Weights of a small image classifier.
Model: 1.69M parameters, 32-pixel images, activation quick_gelu, patch size [2, 2], depths [2, 5, 2], widths [48, 96, 192].
Training: muon at rate 0.0015, 17600 steps, batches of 128, held-out accuracy 78%.
Rows from block 3 of a small image classifier, named by matrix and row number. Rows with one number belong to one neuron. Each number is 500 + 50 x the weight over its row's rms, rounded and kept within 0 to 999. All counts start at 0. Numbers have three digits each.
After each neuron's rows are labels from the 100 images, of 14976, where the neuron reaches its highest value: "peak on" is the class under the peak. Only what is clearly more common there than usual is listed. The data: Sentinel-2 satellite tiles (TerraMesh).
# fc1: MLP up (model.blocks.3.mlp.fc1.weight, 384x96), inputs 0-95
# fc2: MLP down (model.blocks.3.mlp.fc2.weight, 96x384, transposed), outputs 0-95

fc1.336:464529512431476493552511527603546487529525427562485488547547407516475490562531450476468530483509480475501542479480450542496470481549509528419483548576534557557441533569570467520400513514502422612536583561473463499464498384456536485463500468485510504500372461609559576544447447390440551531
fc2.336:570545528550518482409532606431514522498541582473495443441511494468571481525500588567471502542503412578442502514583426496473420501478620490448486462505504425434523496504485465389456507479560542429484448491465448466404561509419444483441484492484524587515501539531445635499537494507541502534
peak on: snow or ice

fc1.301:473568446533473614533577543494468465518475494517548522413542554531402609435531468449492515525450503537441581480493457552497414428492511456497516398525502485528527488502490537423477533549454465431458550436433538551444518479558484588482507482438438509407568462550582428524568457422435558522
fc2.301:634468541518409461469465436417505554448485550475456456474467502446515504586473616527404543460486455467461451514498493427505513528509505451551484438536522503512507515509429634533463553499500507460537454422493471443540509438569501433521470566508571361547467572501463520542547494599571513497
peak on: snow or ice

fc1.357:488496450523440483427460499480584552511442539567476571373557431510395454522476530454544514455487558457527491398483582569459469478505510582556414522507507434470451520468530503498429510541455515371511404552545511537512477487535465530550513548443460496553540495549516420569562485581590555489
fc2.357:465554534483446395476480501554633489459556494528440423506452528525507470572502477487529450508504549438516510457500382494391515519485561467475503530470563494482493563553496485544484601567534519554498489490497526541507330567486508535449474454519520481508465478482388550512376531476548568404
peak on: trees

fc1.358:513534506492471472409564437493443502550557537499518507537503536493571557570470525431538420508572500433483455472523486450486553452613524552591463522414426510467447531595410457529541514491590542483503459570560485538448516489529542616470478558480504573461455424562425522432529551426485498409
fc2.358:514449493538463524489467487494455592495504553498523439471509456446478451414529461496495535532459427447470439467476682597487562538400364492603460559513523579533565507540569488495517521508532482463476492430514475482568484540553578452509531465474488558474592451457490477586530513578466449476
peak on: water

fc1.75:459517495556456497477449485546545465551418431475572417464530439507489579478590413448470559451400549474468489499565501481555495525435521425501555504491536424569546517586503574434481556453442503442444511568567544486504461451428485483543494455460549482506510623508511426527591478623523529479
fc2.75:477417494477553415447519527441460523427457506551527570568527631527374469462566474502536480585502549529452439553467499529589502547500517450568435449510475514524500443493484498480515425499486515522459574420439482446441486458545535540550484554568489637543570522478428456507423535445452539455
peak on: snow or ice

fc1.235:517473507468558432564524551561508520462497557624520542553433507559473618543489451497644444498549462385450418494429422441420491495440509497508498478567464474464422495477539504537619564488543488488505439452468545506518514507542480488576462451576467487462543498435515458475481497567479583551
fc2.235:483596440485496483507550440533526525459540457436505498438454543522507550483513535407528479487439560592479494371632487477546483471558543458480626583498438485491454508565570512529443504497477472464500535559547484517499509516508491553426461566441635443539455516460443572426474401541520487520
peak on: rangeland; bare ground

fc1.365:427459543518446538494504454587600432492512498444440621526439522533463551533554514562587509559599534476573564508594454489536452422502520550443438452452537459526507461581514433470418548470528427492432515591443525463409535534524481537488531517523428441395471508498557481514477522456479519491
fc2.365:549524483588465489559518529513511552492561524488486529554493484452515450522449452474488556496386421491500410455464545465562619524468475484525474431435533466497477456467569514507469483519503443523621422456560495411430466541498542508441383445526553533557518538401516502412565516527476635484
peak on: water

fc1.106:440565463532500603544514503520457505492535486460534504446476412560505503511577484531603521473544472457504486434373470463495422507468605521506626492594483562536536378535529500495435584462451532459544435526441569449439415551523525425489521546469457415526549513507441509504516503448514483556
fc2.106:497521550404410496512456452515553498526584419523517546532529473466554477449424500490522525465475574507467510569577467378515479541475563493634409497446473420509558485449541526429559554581505479556424545521549558521472534445479441462477458474590567448486524435595523472480547472542443453479
peak on: water

fc1.87:537506487493482528556472503552579469491543543522499464454511552511509607502512473459461553529426555527534565454440409479535547476458561505456436507414432499510441569519428528451493589465560510373527411510554520499449499527493529430455541454468585441479540520584497489385558574501555584399
fc2.87:526523403429502561560534558473510530375470471398479512476568449496558429553516569472451432528496454455530515521442472474549581506508470485489514469461417562453489427554600552436467519487525497460555447508462527569591448488482502575517437532610507534515467536549493490526607504582469409452
peak on: crops

fc1.353:532567450558529492449423396501592501483463510501453527358473427512513549522501420443587569603450485529519588501397542430484541513491465424459436525503442518532533605525477514566511547480474487483476543535491532544567427515535569465492542432471429447592477455463521467553507507481552454524
fc2.353:434442565582458559506542518459525496442483563502560452539480524488498527410442574522527502484476506466511438486558558509466479521474529517479567551550473486555442407532463551483487509487562431425610413514555506561441472536450409524441506536569483520469465593593580556479413517508423517373
peak on: water

fc1.174:492593436499477507438443413480459562431400484511487416436575494514432532496526415480527548463491539548475475608528453444489581516472507553477474554507477509482569443568584465528485481532462520468566508521526463583448564582541506547530511583549463507494412552520526444382466464600457439527
fc2.174:525530559513363574457471479466478429511485559543482523535465541509395528525465481497563478474616506442430501472572482483538393505519467488504540423582444438491486535500547553644487535488499483526611423501526460513495539539462388535524448488476440518449511549592519510538518472570478589517
peak on: clouds; snow or ice

fc1.219:516506469553502454497476453427452560482487575415548505461502502532504539471545560450475419464524569488503521477561494473385531439519526374544507427558531468573417646579507531462484582451510519438447545478499461465551512456602539500455485423574494520478512536519519478540438575399527434481
fc2.219:517484473457485568487494510489423577446456483491527503531539437569439535473480422621421552444499547473530487477471498576580507498497448522508541461370499463559476499477539537530456432518432475438527475552521605544525604481629501488566506500404493534578444484551424515433596549508477509459
peak on: snow or ice; bare ground

fc1.159:445472538563504494522540469518485522532466445578568508512472435537579505506590486462499443553461623454544581628575422470510432524479446494551532467445533513447453522547546410532478500392494421433507490505423530545507501459471459560480456429523425581492519467477378473498508548509567565525
fc2.159:491510479532517498587545446569496567496501418419456521453497566387495503489480531578517493459512501538496407508500680563523546480445461489460516496490441424512448554579528510474435490511477516467476520574534453445458399406428572423553485488523518460530574566505505523577445568514474566485
peak on: water

fc1.27:464575465563571482373501535508601521541433482519505461506435464616489482571548459383577499533478537434577492444560545555504504450481437484435494492533551470572509487564585548460427447519461549538502468544385482521447560440579498502493523505454454522492491461551448464566497469415496558491
fc2.27:426612483507572505544551520477472529538615507479481488521414498451473393457511502583499507495466403438448438417464529505484554588479578486552474532493500516454465484579601425512492552540498429475544525420555460479511543453500493507581470449485443426541417501470491492472491559621537536427
peak on: snow or ice

fc1.356:550518568499551488511456514412450445499498570506487501581544478522515517489534466495497424540577603406465535504446481556482484485390572460523561475509569453503504518427527480545515589449362497492573411516373495432462507495533514498480579392461513524461537478495548417513461520591507556536
fc2.356:539515425457533461529476504499539494471480476468486554520500511605470460512530547460451495476459470532565395470636536501477495494458476437529468622521532507481470584531640523450429477576533570467416575528525554538549549459538544493469525412564493488520400458463592542511460502449487398465
peak on: bare ground

fc1.127:540436485466477482506479542425581559590537545446481495529540437522488511485593508465459487590498554594456535471546462507488527528385470445623529519562443546471360453493495380541533549567485515416516520476560481564501468494528531530542549478544483444420450458502534470469524498409577521451
fc2.127:476540566496518472437521474451483403430482502519524485588523509471516467448492480476491509562466507415560466548514506515514436590514464478457598494478500492494502566476605487554478442458401491557502409452428488393472505510466495506567555546447510615536457504504482614491482511602366544588
peak on: clouds

fc1.70:491476591443487527484540459564535483542567341529486492570491579472440445439576546515456489482481567476557430570454589415498498478493531495436509508481500430540514494535455522519635436494515448528551472458592515463469540411514541516474509584451502436439431539480502436427470542472419540485
fc2.70:446470389553461446403544577485509497511530517424574455544573435536470547477511439433463555561421526507435464503489496496498545402493556496493642541510525497542476438552600549463557468457462500593536525539492558483457456563582515566391491444480435453479529489552464473550458512463551519492
peak on: water

fc1.224:543520423605478553581540459508544452564458408435504498481507528409533491527521606502533561432447528479574496445465513481461513531491477493437535514523430429526454549433382478474543513430512559572628454532476479443458533429513502502561485475439395556441539586558519514457547492529483507451
fc2.224:534433393469510488552440517432570576445467578532423519484505466563546451501503452485434467548578428517444433486463454478486511447486448563516520521554493479638526458556538475453489526483470561449464502460472479549547482638502499525491490402458507587415500533463518518552599614526475492458
peak on: trees

fc1.148:483464540491557531509432432488526490444499464504467480490535489506479457503543480468512526483503463529505620633532582519518507467387535499578526526607553523501505517483556440458533534477582529470406578383442578398429491543568477511508503566465431538504474460465443489505536426398594482460
fc2.148:561433581446465574458565559607529480590506512508576527535488502485535502487514477570597527522407482507405443347508506512496477505574522470423520513484423498554430449391498515510491563452542587509519466512482482516584509493431440428548471547451508462492512577470514428509480573535443465496
peak on: trees

fc1.292:501428521561588528561471545431472400512485537461506545567502471518564621488593503529456459488543483520438511606485483536543526472458571535435481467529455440451535473525550401485424532499493482517534507492499530527472516420475458483453644544507477519523498382422465588448534462504421506405
fc2.292:534529447455488478464520584503522545505525456523561475519526506434539417561477440397624513508474497446548449429550501458485547554593462543538530512505601523519486576440520458509529511580600393505517482528475514483479542542524538505539413456488441525403434560510452510487430534495622449595
peak on: trees

fc1.276:475490496501558551483510530398560471590471485353584555531476457518423461488452389507458560516449552510570449470496453500511468495552423436487486561538382482525513438654559503492525546483438463558515506520518474388517455479495512578496587535542476475466451436559564510482484500509497501525
fc2.276:493612474532451464492412531447497531546512433393553539482510538515513540611540505583516443430497518456475522519498474564458486536448449604539558476460520498512480549431464438512558465505491585460445506499543493502494602485471523478492511460464339459514533616504434536562609454465438486501
peak on: trees; water

fc1.171:540471422552530547450435535458499511557512548427428536576566540414468395446500594516523408463451475432450474429544546495353533454375532481537436536537559475478541504493467528521516538569497518527559469547440458518539501462475503520516630511527432505548457483557556454474497485519517428491
fc2.171:507476463560556471468533536464586509396618461643530472641504487481483479538443529460445436449469560486589518479499464421564565461540510454493583443485526491459586568562482465456497576563503488483479501469575528534523436546458484463498462482452450449515446554542400495447447484495524459483
peak on: bare ground

fc1.204:483504418511459511589557572494533591480477560438552498492539542555469456486437528470498403487519485502361524492570524456432409553535427486473488473519515583479432524477584445450520477411606529498517504524518557563426457515412603484459533519539561449413554507516518560494516514488422460541
fc2.204:491561516616489461516562494495486490481530526430487531423535437616503592482537550510508486478497495629514425540473543443508511580439471473452474504480556512472539558435473577511539418505489479562493497435532365546475390380462510532473422519534482479477560568436467490505531506535396533488
peak on: water

fc1.135:525494539506548452593499471431425533418535519409523525462476506603490524440526521538519584390490583511414474560455463448534451524499512504484512466578441437604453492457451492524465503492585641573474556460390480523528521486580557499522506541563581551469469432496520544476529453488474504476
fc2.135:446478402404537505580476551528495463538578497616537543520520470445541483515490579429476508497579524491506424479563440500568524515469598528467518434510463483462454460484545445525554526508436444530499522487514567503525426441322427474535475534503488507463538503437430416570430509533552550552
peak on: rangeland

fc1.71:407544566503477480504502486487548419533457505559533502486454573422437548443526414454543464434456534449509525453473412504533599466462544573499510462433468558551515392585565494535462628430451468459582560422490494500460466438537529532549566463481521505562516468609501472517491536506522534580
fc2.71:452506418548455529496498379440512534418424463512468516541491454534407484521459556573490544504526429530517474500582466543632486550469590473525409534477474514537584595534501544450467414553475506476425472522603444497471573493493454480529446557568517566467557531516403496540525485464529432490
peak on: snow or ice

fc1.18:445515535539470520526503416419509539499476609561502590453556564524418444441517440581496467538447447418544548508423605522441492537551457430486515555528511492522444452585513471524508529454550554511508491492406455472392611514507500537501433501518394492526481474514576466490479534525381531515
fc2.18:507510503618448400465536497504534462548555484588453446561533420412517435491476550508498504534470539390512485515519469571447483562447502477445543452423440497475477502519569448492440517534480534439458460490533457460528594560589488520502489535376450526465620512503465574517460481493572617519
peak on: bare ground

fc1.349:561420532534503591498437493500543471574446534489505487493473501485413465487494476508521601504449465363483488535512529424541496445580443479495546600533497478491561471607459529474555490513521467423479538478538530454444606423468567513421523516443442479449434544491462468578485452518413402585
fc2.349:483526526565397408538565480546391534480503511515577470511582575395543523501443563573422389427484549513539475510506521498477524457442539497482534492525555507561456449515515439492532520454480500580417536425497527453536482498552498510509562540474454558491437398433502430547477516533553597401
peak on: snow or ice

fc1.6:440557430519473486492419533485581520411412410472526415456538480462429556526459467436503437493509536546467410503519520474540548493528520586456451531505413536506548488464613475523469594498547520495541506636508545475480582515528586433506509540493502553425469520567477554416485539536512477600
fc2.6:531452494486428569463480459503501500613580505518433519538509631457467531419554511518494425525549506513443553457590465487487435489489470521523527457567426510501391597582471609516478454547506534572460492523572457549475452478477452534490496444439577492465476482567526416543554412538428511442
peak on: snow or ice; clouds

fc1.247:511477425485541502524439484491482470473514478528409562595526471508583564471546471447375476507565538373420487519450483553473527518492484478536579552505484446440592569539395520586502411579618544465510471569549466446432463482524518553436478503464462458499525589505464452475504539478530460495
fc2.247:489484513506434508521462488480486502463420560509569435532519516470524406529471491524557552486450494525499603456485495474479542496456558462451450527505525438505504422529521479568489550413507545511455558409385561463529467431557552408585588417546578574546435396577510591555443508539458511536
peak on: water

fc1.242:482443465525459533482449530474567594595520434447455424552467498488483512423538556437520507509501507573528414457490467512472457450399412442550428555512501445501433532555561494520482543534448503474585552518548528610530492508445534442503521401520508399481538436522490521471644474477528552573
fc2.242:480583519480619358407482401430500463439544504593569501513556433551518519586593436467530454447506454465512478537489581567485498532516452515454613471425529465445520470476551497574533440470493441469411499494496532410446469500486471537472471469456566514457456514505477503515528528557452517563
peak on: rangeland

fc1.2:578446430493476507555511499488520496571544451518491570423521571549534619449493485461449517502439444494454497593400436555480480482436449552494453464472433485524420562586462500461566507476558465423509440502533597422498491553442565499461535480517561470566527543502439443452463448498547623445
fc2.2:532446437504496464535557482488488452462512513484496546444575530506485439521542465439497451504512455426617466459442589567474593487524427439569514477447437506522497450466537569540485538502476540432503441611489387610504470561548476558388427508508531575544508483471551492425568425532559522533
peak on: trees

fc1.193:485481429542438417533521481537471593461533486328491612488474417569548530545497534458430490487541513375448445538444502529416518491567545429530457524550478482485542405544557575486473455515540533450485501466561500535453410572495537521562546538534497511495527424500423516581526508527521522504
fc2.193:523546598376478569448495541420492483480508441488460352488555527503519471439495478491530491503582406542563430486587487452529509448457514612543508485559536565511513513428468509477505547399532510554497567449505523549520452435557532499400507458555504462442563530577562496556531504531418499466
peak on: water

fc1.243:420558498544525468523489408457589590437529458564533500524497497506400445517484503408496521505429583449571485449537509521489468518508557463519453496402581476479533512479536526467430568462486546531460577495644480450518496390531474558457574447536495528563546467462496409481577456552575462496
fc2.243:526457471502513577544534495514581444546503419509588525525586467446525521462527425502546531410503482574561467430492492450514500442458584475446455500441534466519552567528501485373486442480558539545491482407392440522526509490523565557526482550526596535517460389478413527531386550496461539507
peak on: water

fc1.288:545514464559490465493537560537433481555483472496432566553426521581491530525525509503529456523561514461520519521550512439453448366426488482495550480532595506385472489480599462480423520556474507515544465512419541391544518521513480403455536461516580574524467434471413585467586572521452473554
fc2.288:546527526515550503511487502413512510489574527490417501490471612487554560491569461464501481593505468524552443495494525456464466429519513614498515493433418465542523480638508451506454440555601510468508403508437546603513430471425478627517479435486446546511593516476526429451482475526498470453
peak on: trees

fc1.200:474494496518525513518409471446444488424517469580472472486525618512490514522470516399489462484499461602523471600532443354441475443484563548488476508518499505501528433464529552493494446490421555519566440485531546502445569563485567488471458548531438559510473451615522486387545582588468521444
fc2.200:536502494403526503467585502513458388452441524418488452450424551523475555487457457598546466489582476456538521552481534473562543453509518555451574534498435541428551528559478546451511414422462479462573429576535467592528470485535455461459549548448512506514466536546575462544427406471422551531
peak on: clouds

fc1.234:510520525534417488520491425580473477487569506435585542507407525600475486485490502560537487463494463503464645503522542406515542506469545445604471524500495453557546501445504446480424535487538457443446499428496447385520515529441581421509536518541440579569457528481554499549488455434566441582
fc2.234:509411571433573526481546437542562479612521544530368550550538457462485467468609513548499511529445480520440484446512487542490411499513553413548491490483394461493526542482514494497444527507478532516597522439512534481493522588494516584497416474535489523499542516384525409522455462563404513576
peak on: trees

fc1.111:455488461585497449533452464524528518572518554536503539584522480541546524494526328543511523568534544468454498482543476486427513505479385422503509569554483537453535484599523589535518519551328411536449531450545440482506508533470514494582497474536471471456568468430478451516527534517509452568
fc2.111:468511523398495509520438470428402553429461500526547475450603466489373519455482480434549504442440404405533477544502511550525380457446482427562527584554467522547560560476435469464543512484524533521524459489511498459463535547495532528437550512474513508533532563492455597503509565507519642482
peak on: rangeland

fc1.366:474397506516538505445398539399522473455441408420531496443478439539527510562529519544515587454592532469521530481531478482416536565465525598511424563557576460517481568465518527460566581458560559503486513600466421602530550470490530565524477516523466473496507484520541472444418531556564463462
fc2.366:512531447570420628489554539508493467504482526499498517527397463517426540517504531565482529551456466512490410440522426501574456468512547426513516428380429561468477525546467577493545523498517396481599504437527498535529451471532482550502545542426540484643455526421529567538419528519496533520
peak on: bare ground

fc1.101:517535410463548509457432461557487582575490511441479546564516558447439471600470467453534593490527441462415495515530518466525616428500512580448418539515461508416433522507495508524516546518556522572474479597498470538588538656435460488539505529474536465470463471450506460501457597485509453503
fc2.101:617474622511531538444559450446516529465492496523430575508500454527457482509498528502495447469461516448568433420387479504493527541510490438496470454528394547549536575577542498467440485582547519452504498560503539490488456384546442528539478523539565459533568517366502527409501468485476512603
peak on: rangeland

fc1.189:565429362507555441523529441529540495519448450502553541435540515446502600575524452473492581517476485512455562475465527405447527493533500431583511510504466474551468581528486487437565563515543576468446549420577582498510552535438594454462534454451534426518552523462497478428570429448538536516
fc2.189:496495595471527538568503470492482512416524515418492515516434503555531487470546527523553515451522485451536493574536455486524449496412550487584609592474428450447500478500512504456412538462386526499555510545436505479530473497449459532583430674521520502488504596545495448394488414471462480478
peak on: trees

fc1.298:522503476468469526533461496641470435545571541461520465459534512560409430501591427535442491514553549420485583451434467499550519463494479542552445525574511522490484550561448585465535510574446501494565462496556444472508452483541413428465474533360503528489445474447578553482512486449535558404
fc2.298:512536450557577517422524568552470456491485511509476434485499610422489538453514496557499437563555376525414504570462462535511505522514470452468507551585462504516436462559537508590450448431566476508462553578493543534468518456474598494577512471523566358478433523454419516561535452503475538455
peak on: crops

fc1.142:447563508554423467489507477430464499442516546439550515412531511566435503416530503497476503488521591507466425614425510503431540415504446487438544549511449448533614540540578577547536509519545478595617497498520462538433489491499442465482402435556519541492540539478499581458494479491520494400
fc2.142:557602466499577538519529520507486508436459488470542469458569602415537515448569462511528586490475500421443543486391534464532413522533536440472489532531456550467406474465525424554522476398539485465604458440456472513505494497543642523495517529444507530566445446505537399550536546525511559517
peak on: snow or ice; clouds

fc1.99:495497503451531511562609484522545523516559443509435551485434474490506419389521552531596431445503454397465420573418467507541505485535480455523543595508497573389487545502496520537507543522512471430465525515500421466461539552514560617585538473470551526454525398491523459409580505513472516503
fc2.99:460441495506543510443404512454449378532471502534558497470526582469502494425554538488444542592473505517443565364558470551496468505557464482423512428488581517564565490486471492386471506532447561531496499532502552505430481440497507471457604451434433554482470546542521494565473622517515448547
peak on: built area

fc1.109:466550559444471528586457480498589458473518465395521476430561513517457547501564524505529441606404471540446613495584438434409505471509556425494501513546496486564551469441543436473575633506493451471467558490516464493489520486461537535546505474480438491527570497526533398514483454566546422550
fc2.109:613421497435507449462686462484451428551414550546564559501569545409432523451476486543527511510483469480564498550484487525598501485509478500597501486463509505543551506540490601466418443391525510537539493499468519530491484470530472509513509529466531560434568415479477402531451484546510536516
peak on: snow or ice

fc1.172:468506396469568439492624564549608577494495495544499526465508575451417501426518478400555498539507467490555485548489494460492482526488464528544591493536497382421548543498463462537499420400521481492569571434493492526517457529433473514587504599480508554480550500454463526422467447525549503424
fc2.172:553555503501513444446443518483382511435580535392393532433545517496548519577497547555426447487506603449546481533488500493481406469622519506465483550456483521498474480514556471507480508579463516489570452492468575474518575564525583441377539486411544510496468511523473470444556572445513457490
peak on: trees

fc1.228:456543466438426472471507502462629550474466551486488506492554577534542498564598564500526483570428492496435519453453477469461428437460524573494591530470504395401484572512463509440543559534474501475507503432431502528574429489483566464486513550522536551535436590527523412504585519535402441542
fc2.228:464458456438564475518595492513409563477536456588528579491491407583450495409481544612455494470529485584477439502502427441494453481449536546455510521528513534504526472431455519422470480441540591538397511466580486500503497428529527590497580451478449555501492548479418476585478524487590539512
peak on: bare ground

fc1.53:445476553550514486448532496423605448496516383590413511457359456549555414600562409471491484445452539502561542558521536532507478401532570499557494494511518493470522472605525518507500526508495478500563571491496487428506550488575449534489580548477448425447503481488531416489445507562511490538
fc2.53:465489369519408526439562522518497562521540496502555574542540493434406403463439515503498506534469537398532394553376529415568536516449544512398530533509543565582494522532507495444535477468505445508501529509511555515527528550476535457483451492575497400563469587455437544488539549441485509501
peak on: water

fc1.352:482532511591525505480376508521519475493501412551585599450529502516525525510465531552525527506467468549581389514541517506486524526373575563564479564529402387415547523477462533491501495506452445454471623521460525521486537475492616509513489445482516549471496371504464497493423523493468466490
fc2.352:539510571501491482506574499460472609518515510516420491371420490430511450460499519469429453493493511492478680470480539497563425485575488461506491456391513563546524408433526511450457545538456533466544525541610544517453472570458457436460574533467427528497475483478559502463584503552493501501
peak on: built area

fc1.295:487525469489495574572375651538462388413493558576535518551527506555432513501579440479495440501512553498421466526502474441505510509517510456458507564497577478493524553457560504484512407553479518490513594555521463610483478437577478384431555555483537551444530516482471514530483456553528511478
fc2.295:601523447458541485513525544390520471447496542439433491498586519459474538400535492512563518534482500503462476420435499612557574469499482535429457510602499570494436521483516509566480460516507483469503504521560471505501372464521484452505539397504539434496569486403617445533561557566525523570
peak on: rangeland

fc1.133:464564424595495544543472510487471560493523462507473536491463607494468348443555474491449535436512554563553447560561522538527516462416527562492476445494518374467519599471437560469504515519541484468530450546550411518475547441507468435515452598543499461503404514511552565419547549517551496507
fc2.133:536500562502548584542624390499547594473527409507546422473520547510479489503532400426527504535521517493451493600476449419462492490472496528442477498559540429476447515426500549534495471502526463506599463559521569541490489511472471484476461487457526450576549498619393513537471601553436491567
peak on: clouds

fc1.375:406540561559446528544582471482542464463489449453528492510551437483500522481506468463490504482464558450447502509491479570414544487487515516496515440450481605577461562536511629491430517463491460407526465502407567481499520426597557520527483472642517441503468443426547459585541594499420483510
fc2.375:483525502454449594525403494525433544546522548513470482551498462616557483537451571589447507394551540493524531491483461489459426424545516487547465434457528530547434591514544427619508462571511539536454569480560478504459595444493504458486390510423527456564472437530477498526501541482424442498
peak on: bare ground

fc1.136:423533502586425484521437479529591400504523480393478485567551429531513512572561464562490466569519494455515542488471502403483478468482447548518480540502540444533530519485447493532477563531554530557472603518452586579445470609416453492515489494453492424498546490555449459518483465445650552515
fc2.136:631517504470561504446549534574476508384494486603541477519524476564519390327564509467536545496456514518497414555491548586492559487572487468541504458448526552496436551475438492524494399460477474477553525448550489541569529430551463558454451465494477491434510544475497443494482497518469551428
peak on: crops

fc1.286:428518479484525581440525628558485454504537501465515515439463578434415497410527534419503493541505524492519530428587440453428525509468489502516527462462517467467524533585490583440534423527599483481436441557513539519501487437447456508486605542468508400520522464575522393539499528409418537478
fc2.286:577430508467484482498498561381540493469463493537445553486574492483403475521435488461494567495575478512468503508400424532596550403519436523487551520566450500471626456576508506574481536472512523537477558520485443460557484550498499442502499482527495475477538568493351531480469571631473502464
peak on: snow or ice

fc1.347:510411468523392440400524422496462461529537481549530574515418484549472540591505471446493447492473496566477595528385505465435545467412459422531412466438544537522515520542460567537535463551483566551470472505560538393551547494559468533477510470408514534509568509450525474556542517503493546595
fc2.347:457502547427507499401469480450423620434571571454367513440528589460540583434499468627515548589533531508585460532520521460534500425441554456503575398447517550426523500497513485447528499514513509499605475502521498485525519533459534532534566444426476547466522522472484504437512495478525450479
peak on: trees

fc1.59:518471468536455460565495556467462559473600557461415568376516463455506604523485444494507471509502508489455581537567498524433463480543481575513490545494529556511465471537482532455484523591515484543448551517504517465523547560473518421453592545441494562433467478387558506432492389366426494508
fc2.59:410526453486537489564482542476489393536473517553442418504390449493513460547433501560519546539539546566630537435447509513459580586471532529440491546508548443536586503585497510511514452444573451441465514474465535483510528463527517463498461570466530554399404539474539500499490384524516470414
peak on: water

fc1.153:393490497469454460461457435522501503403493469520520521493592532487613439536607447510493416478548543542576457411575519532390473529469451567561491555562572511471458571499429442608501563493548409539505513497476484518516479488475572433424478556532543485504531496475490469466474569536411487531
fc2.153:559449551500475502597537540522447480488455524426566468479443440502483542487443559538507500446536565483504493544469446506534443466523507535487484414479466536497515461513432530337385563559551536458452583425638476448540480430496512518500572584458548539485523449455404477591465493478485501452
peak on: rangeland

fc1.185:511485561510489445518478474510485468562527470494434479486453514529376548428437452485444491517499519463478490427532497483561491414472560517418432606432563468474474471470486450650458454436570554457466456580516540558451503473565533600465477557426578467491587455590498585517507484500501501565
fc2.185:366443476415449470434484565515480561512502585593553499569445495484526482528514413489463446514477545465524408524532509464476524595459506511597542515501475567466500505545498581506479522539347485556461515409445487476507456471441449478581440483546582567509462580510465445567501510545489438480
peak on: rangeland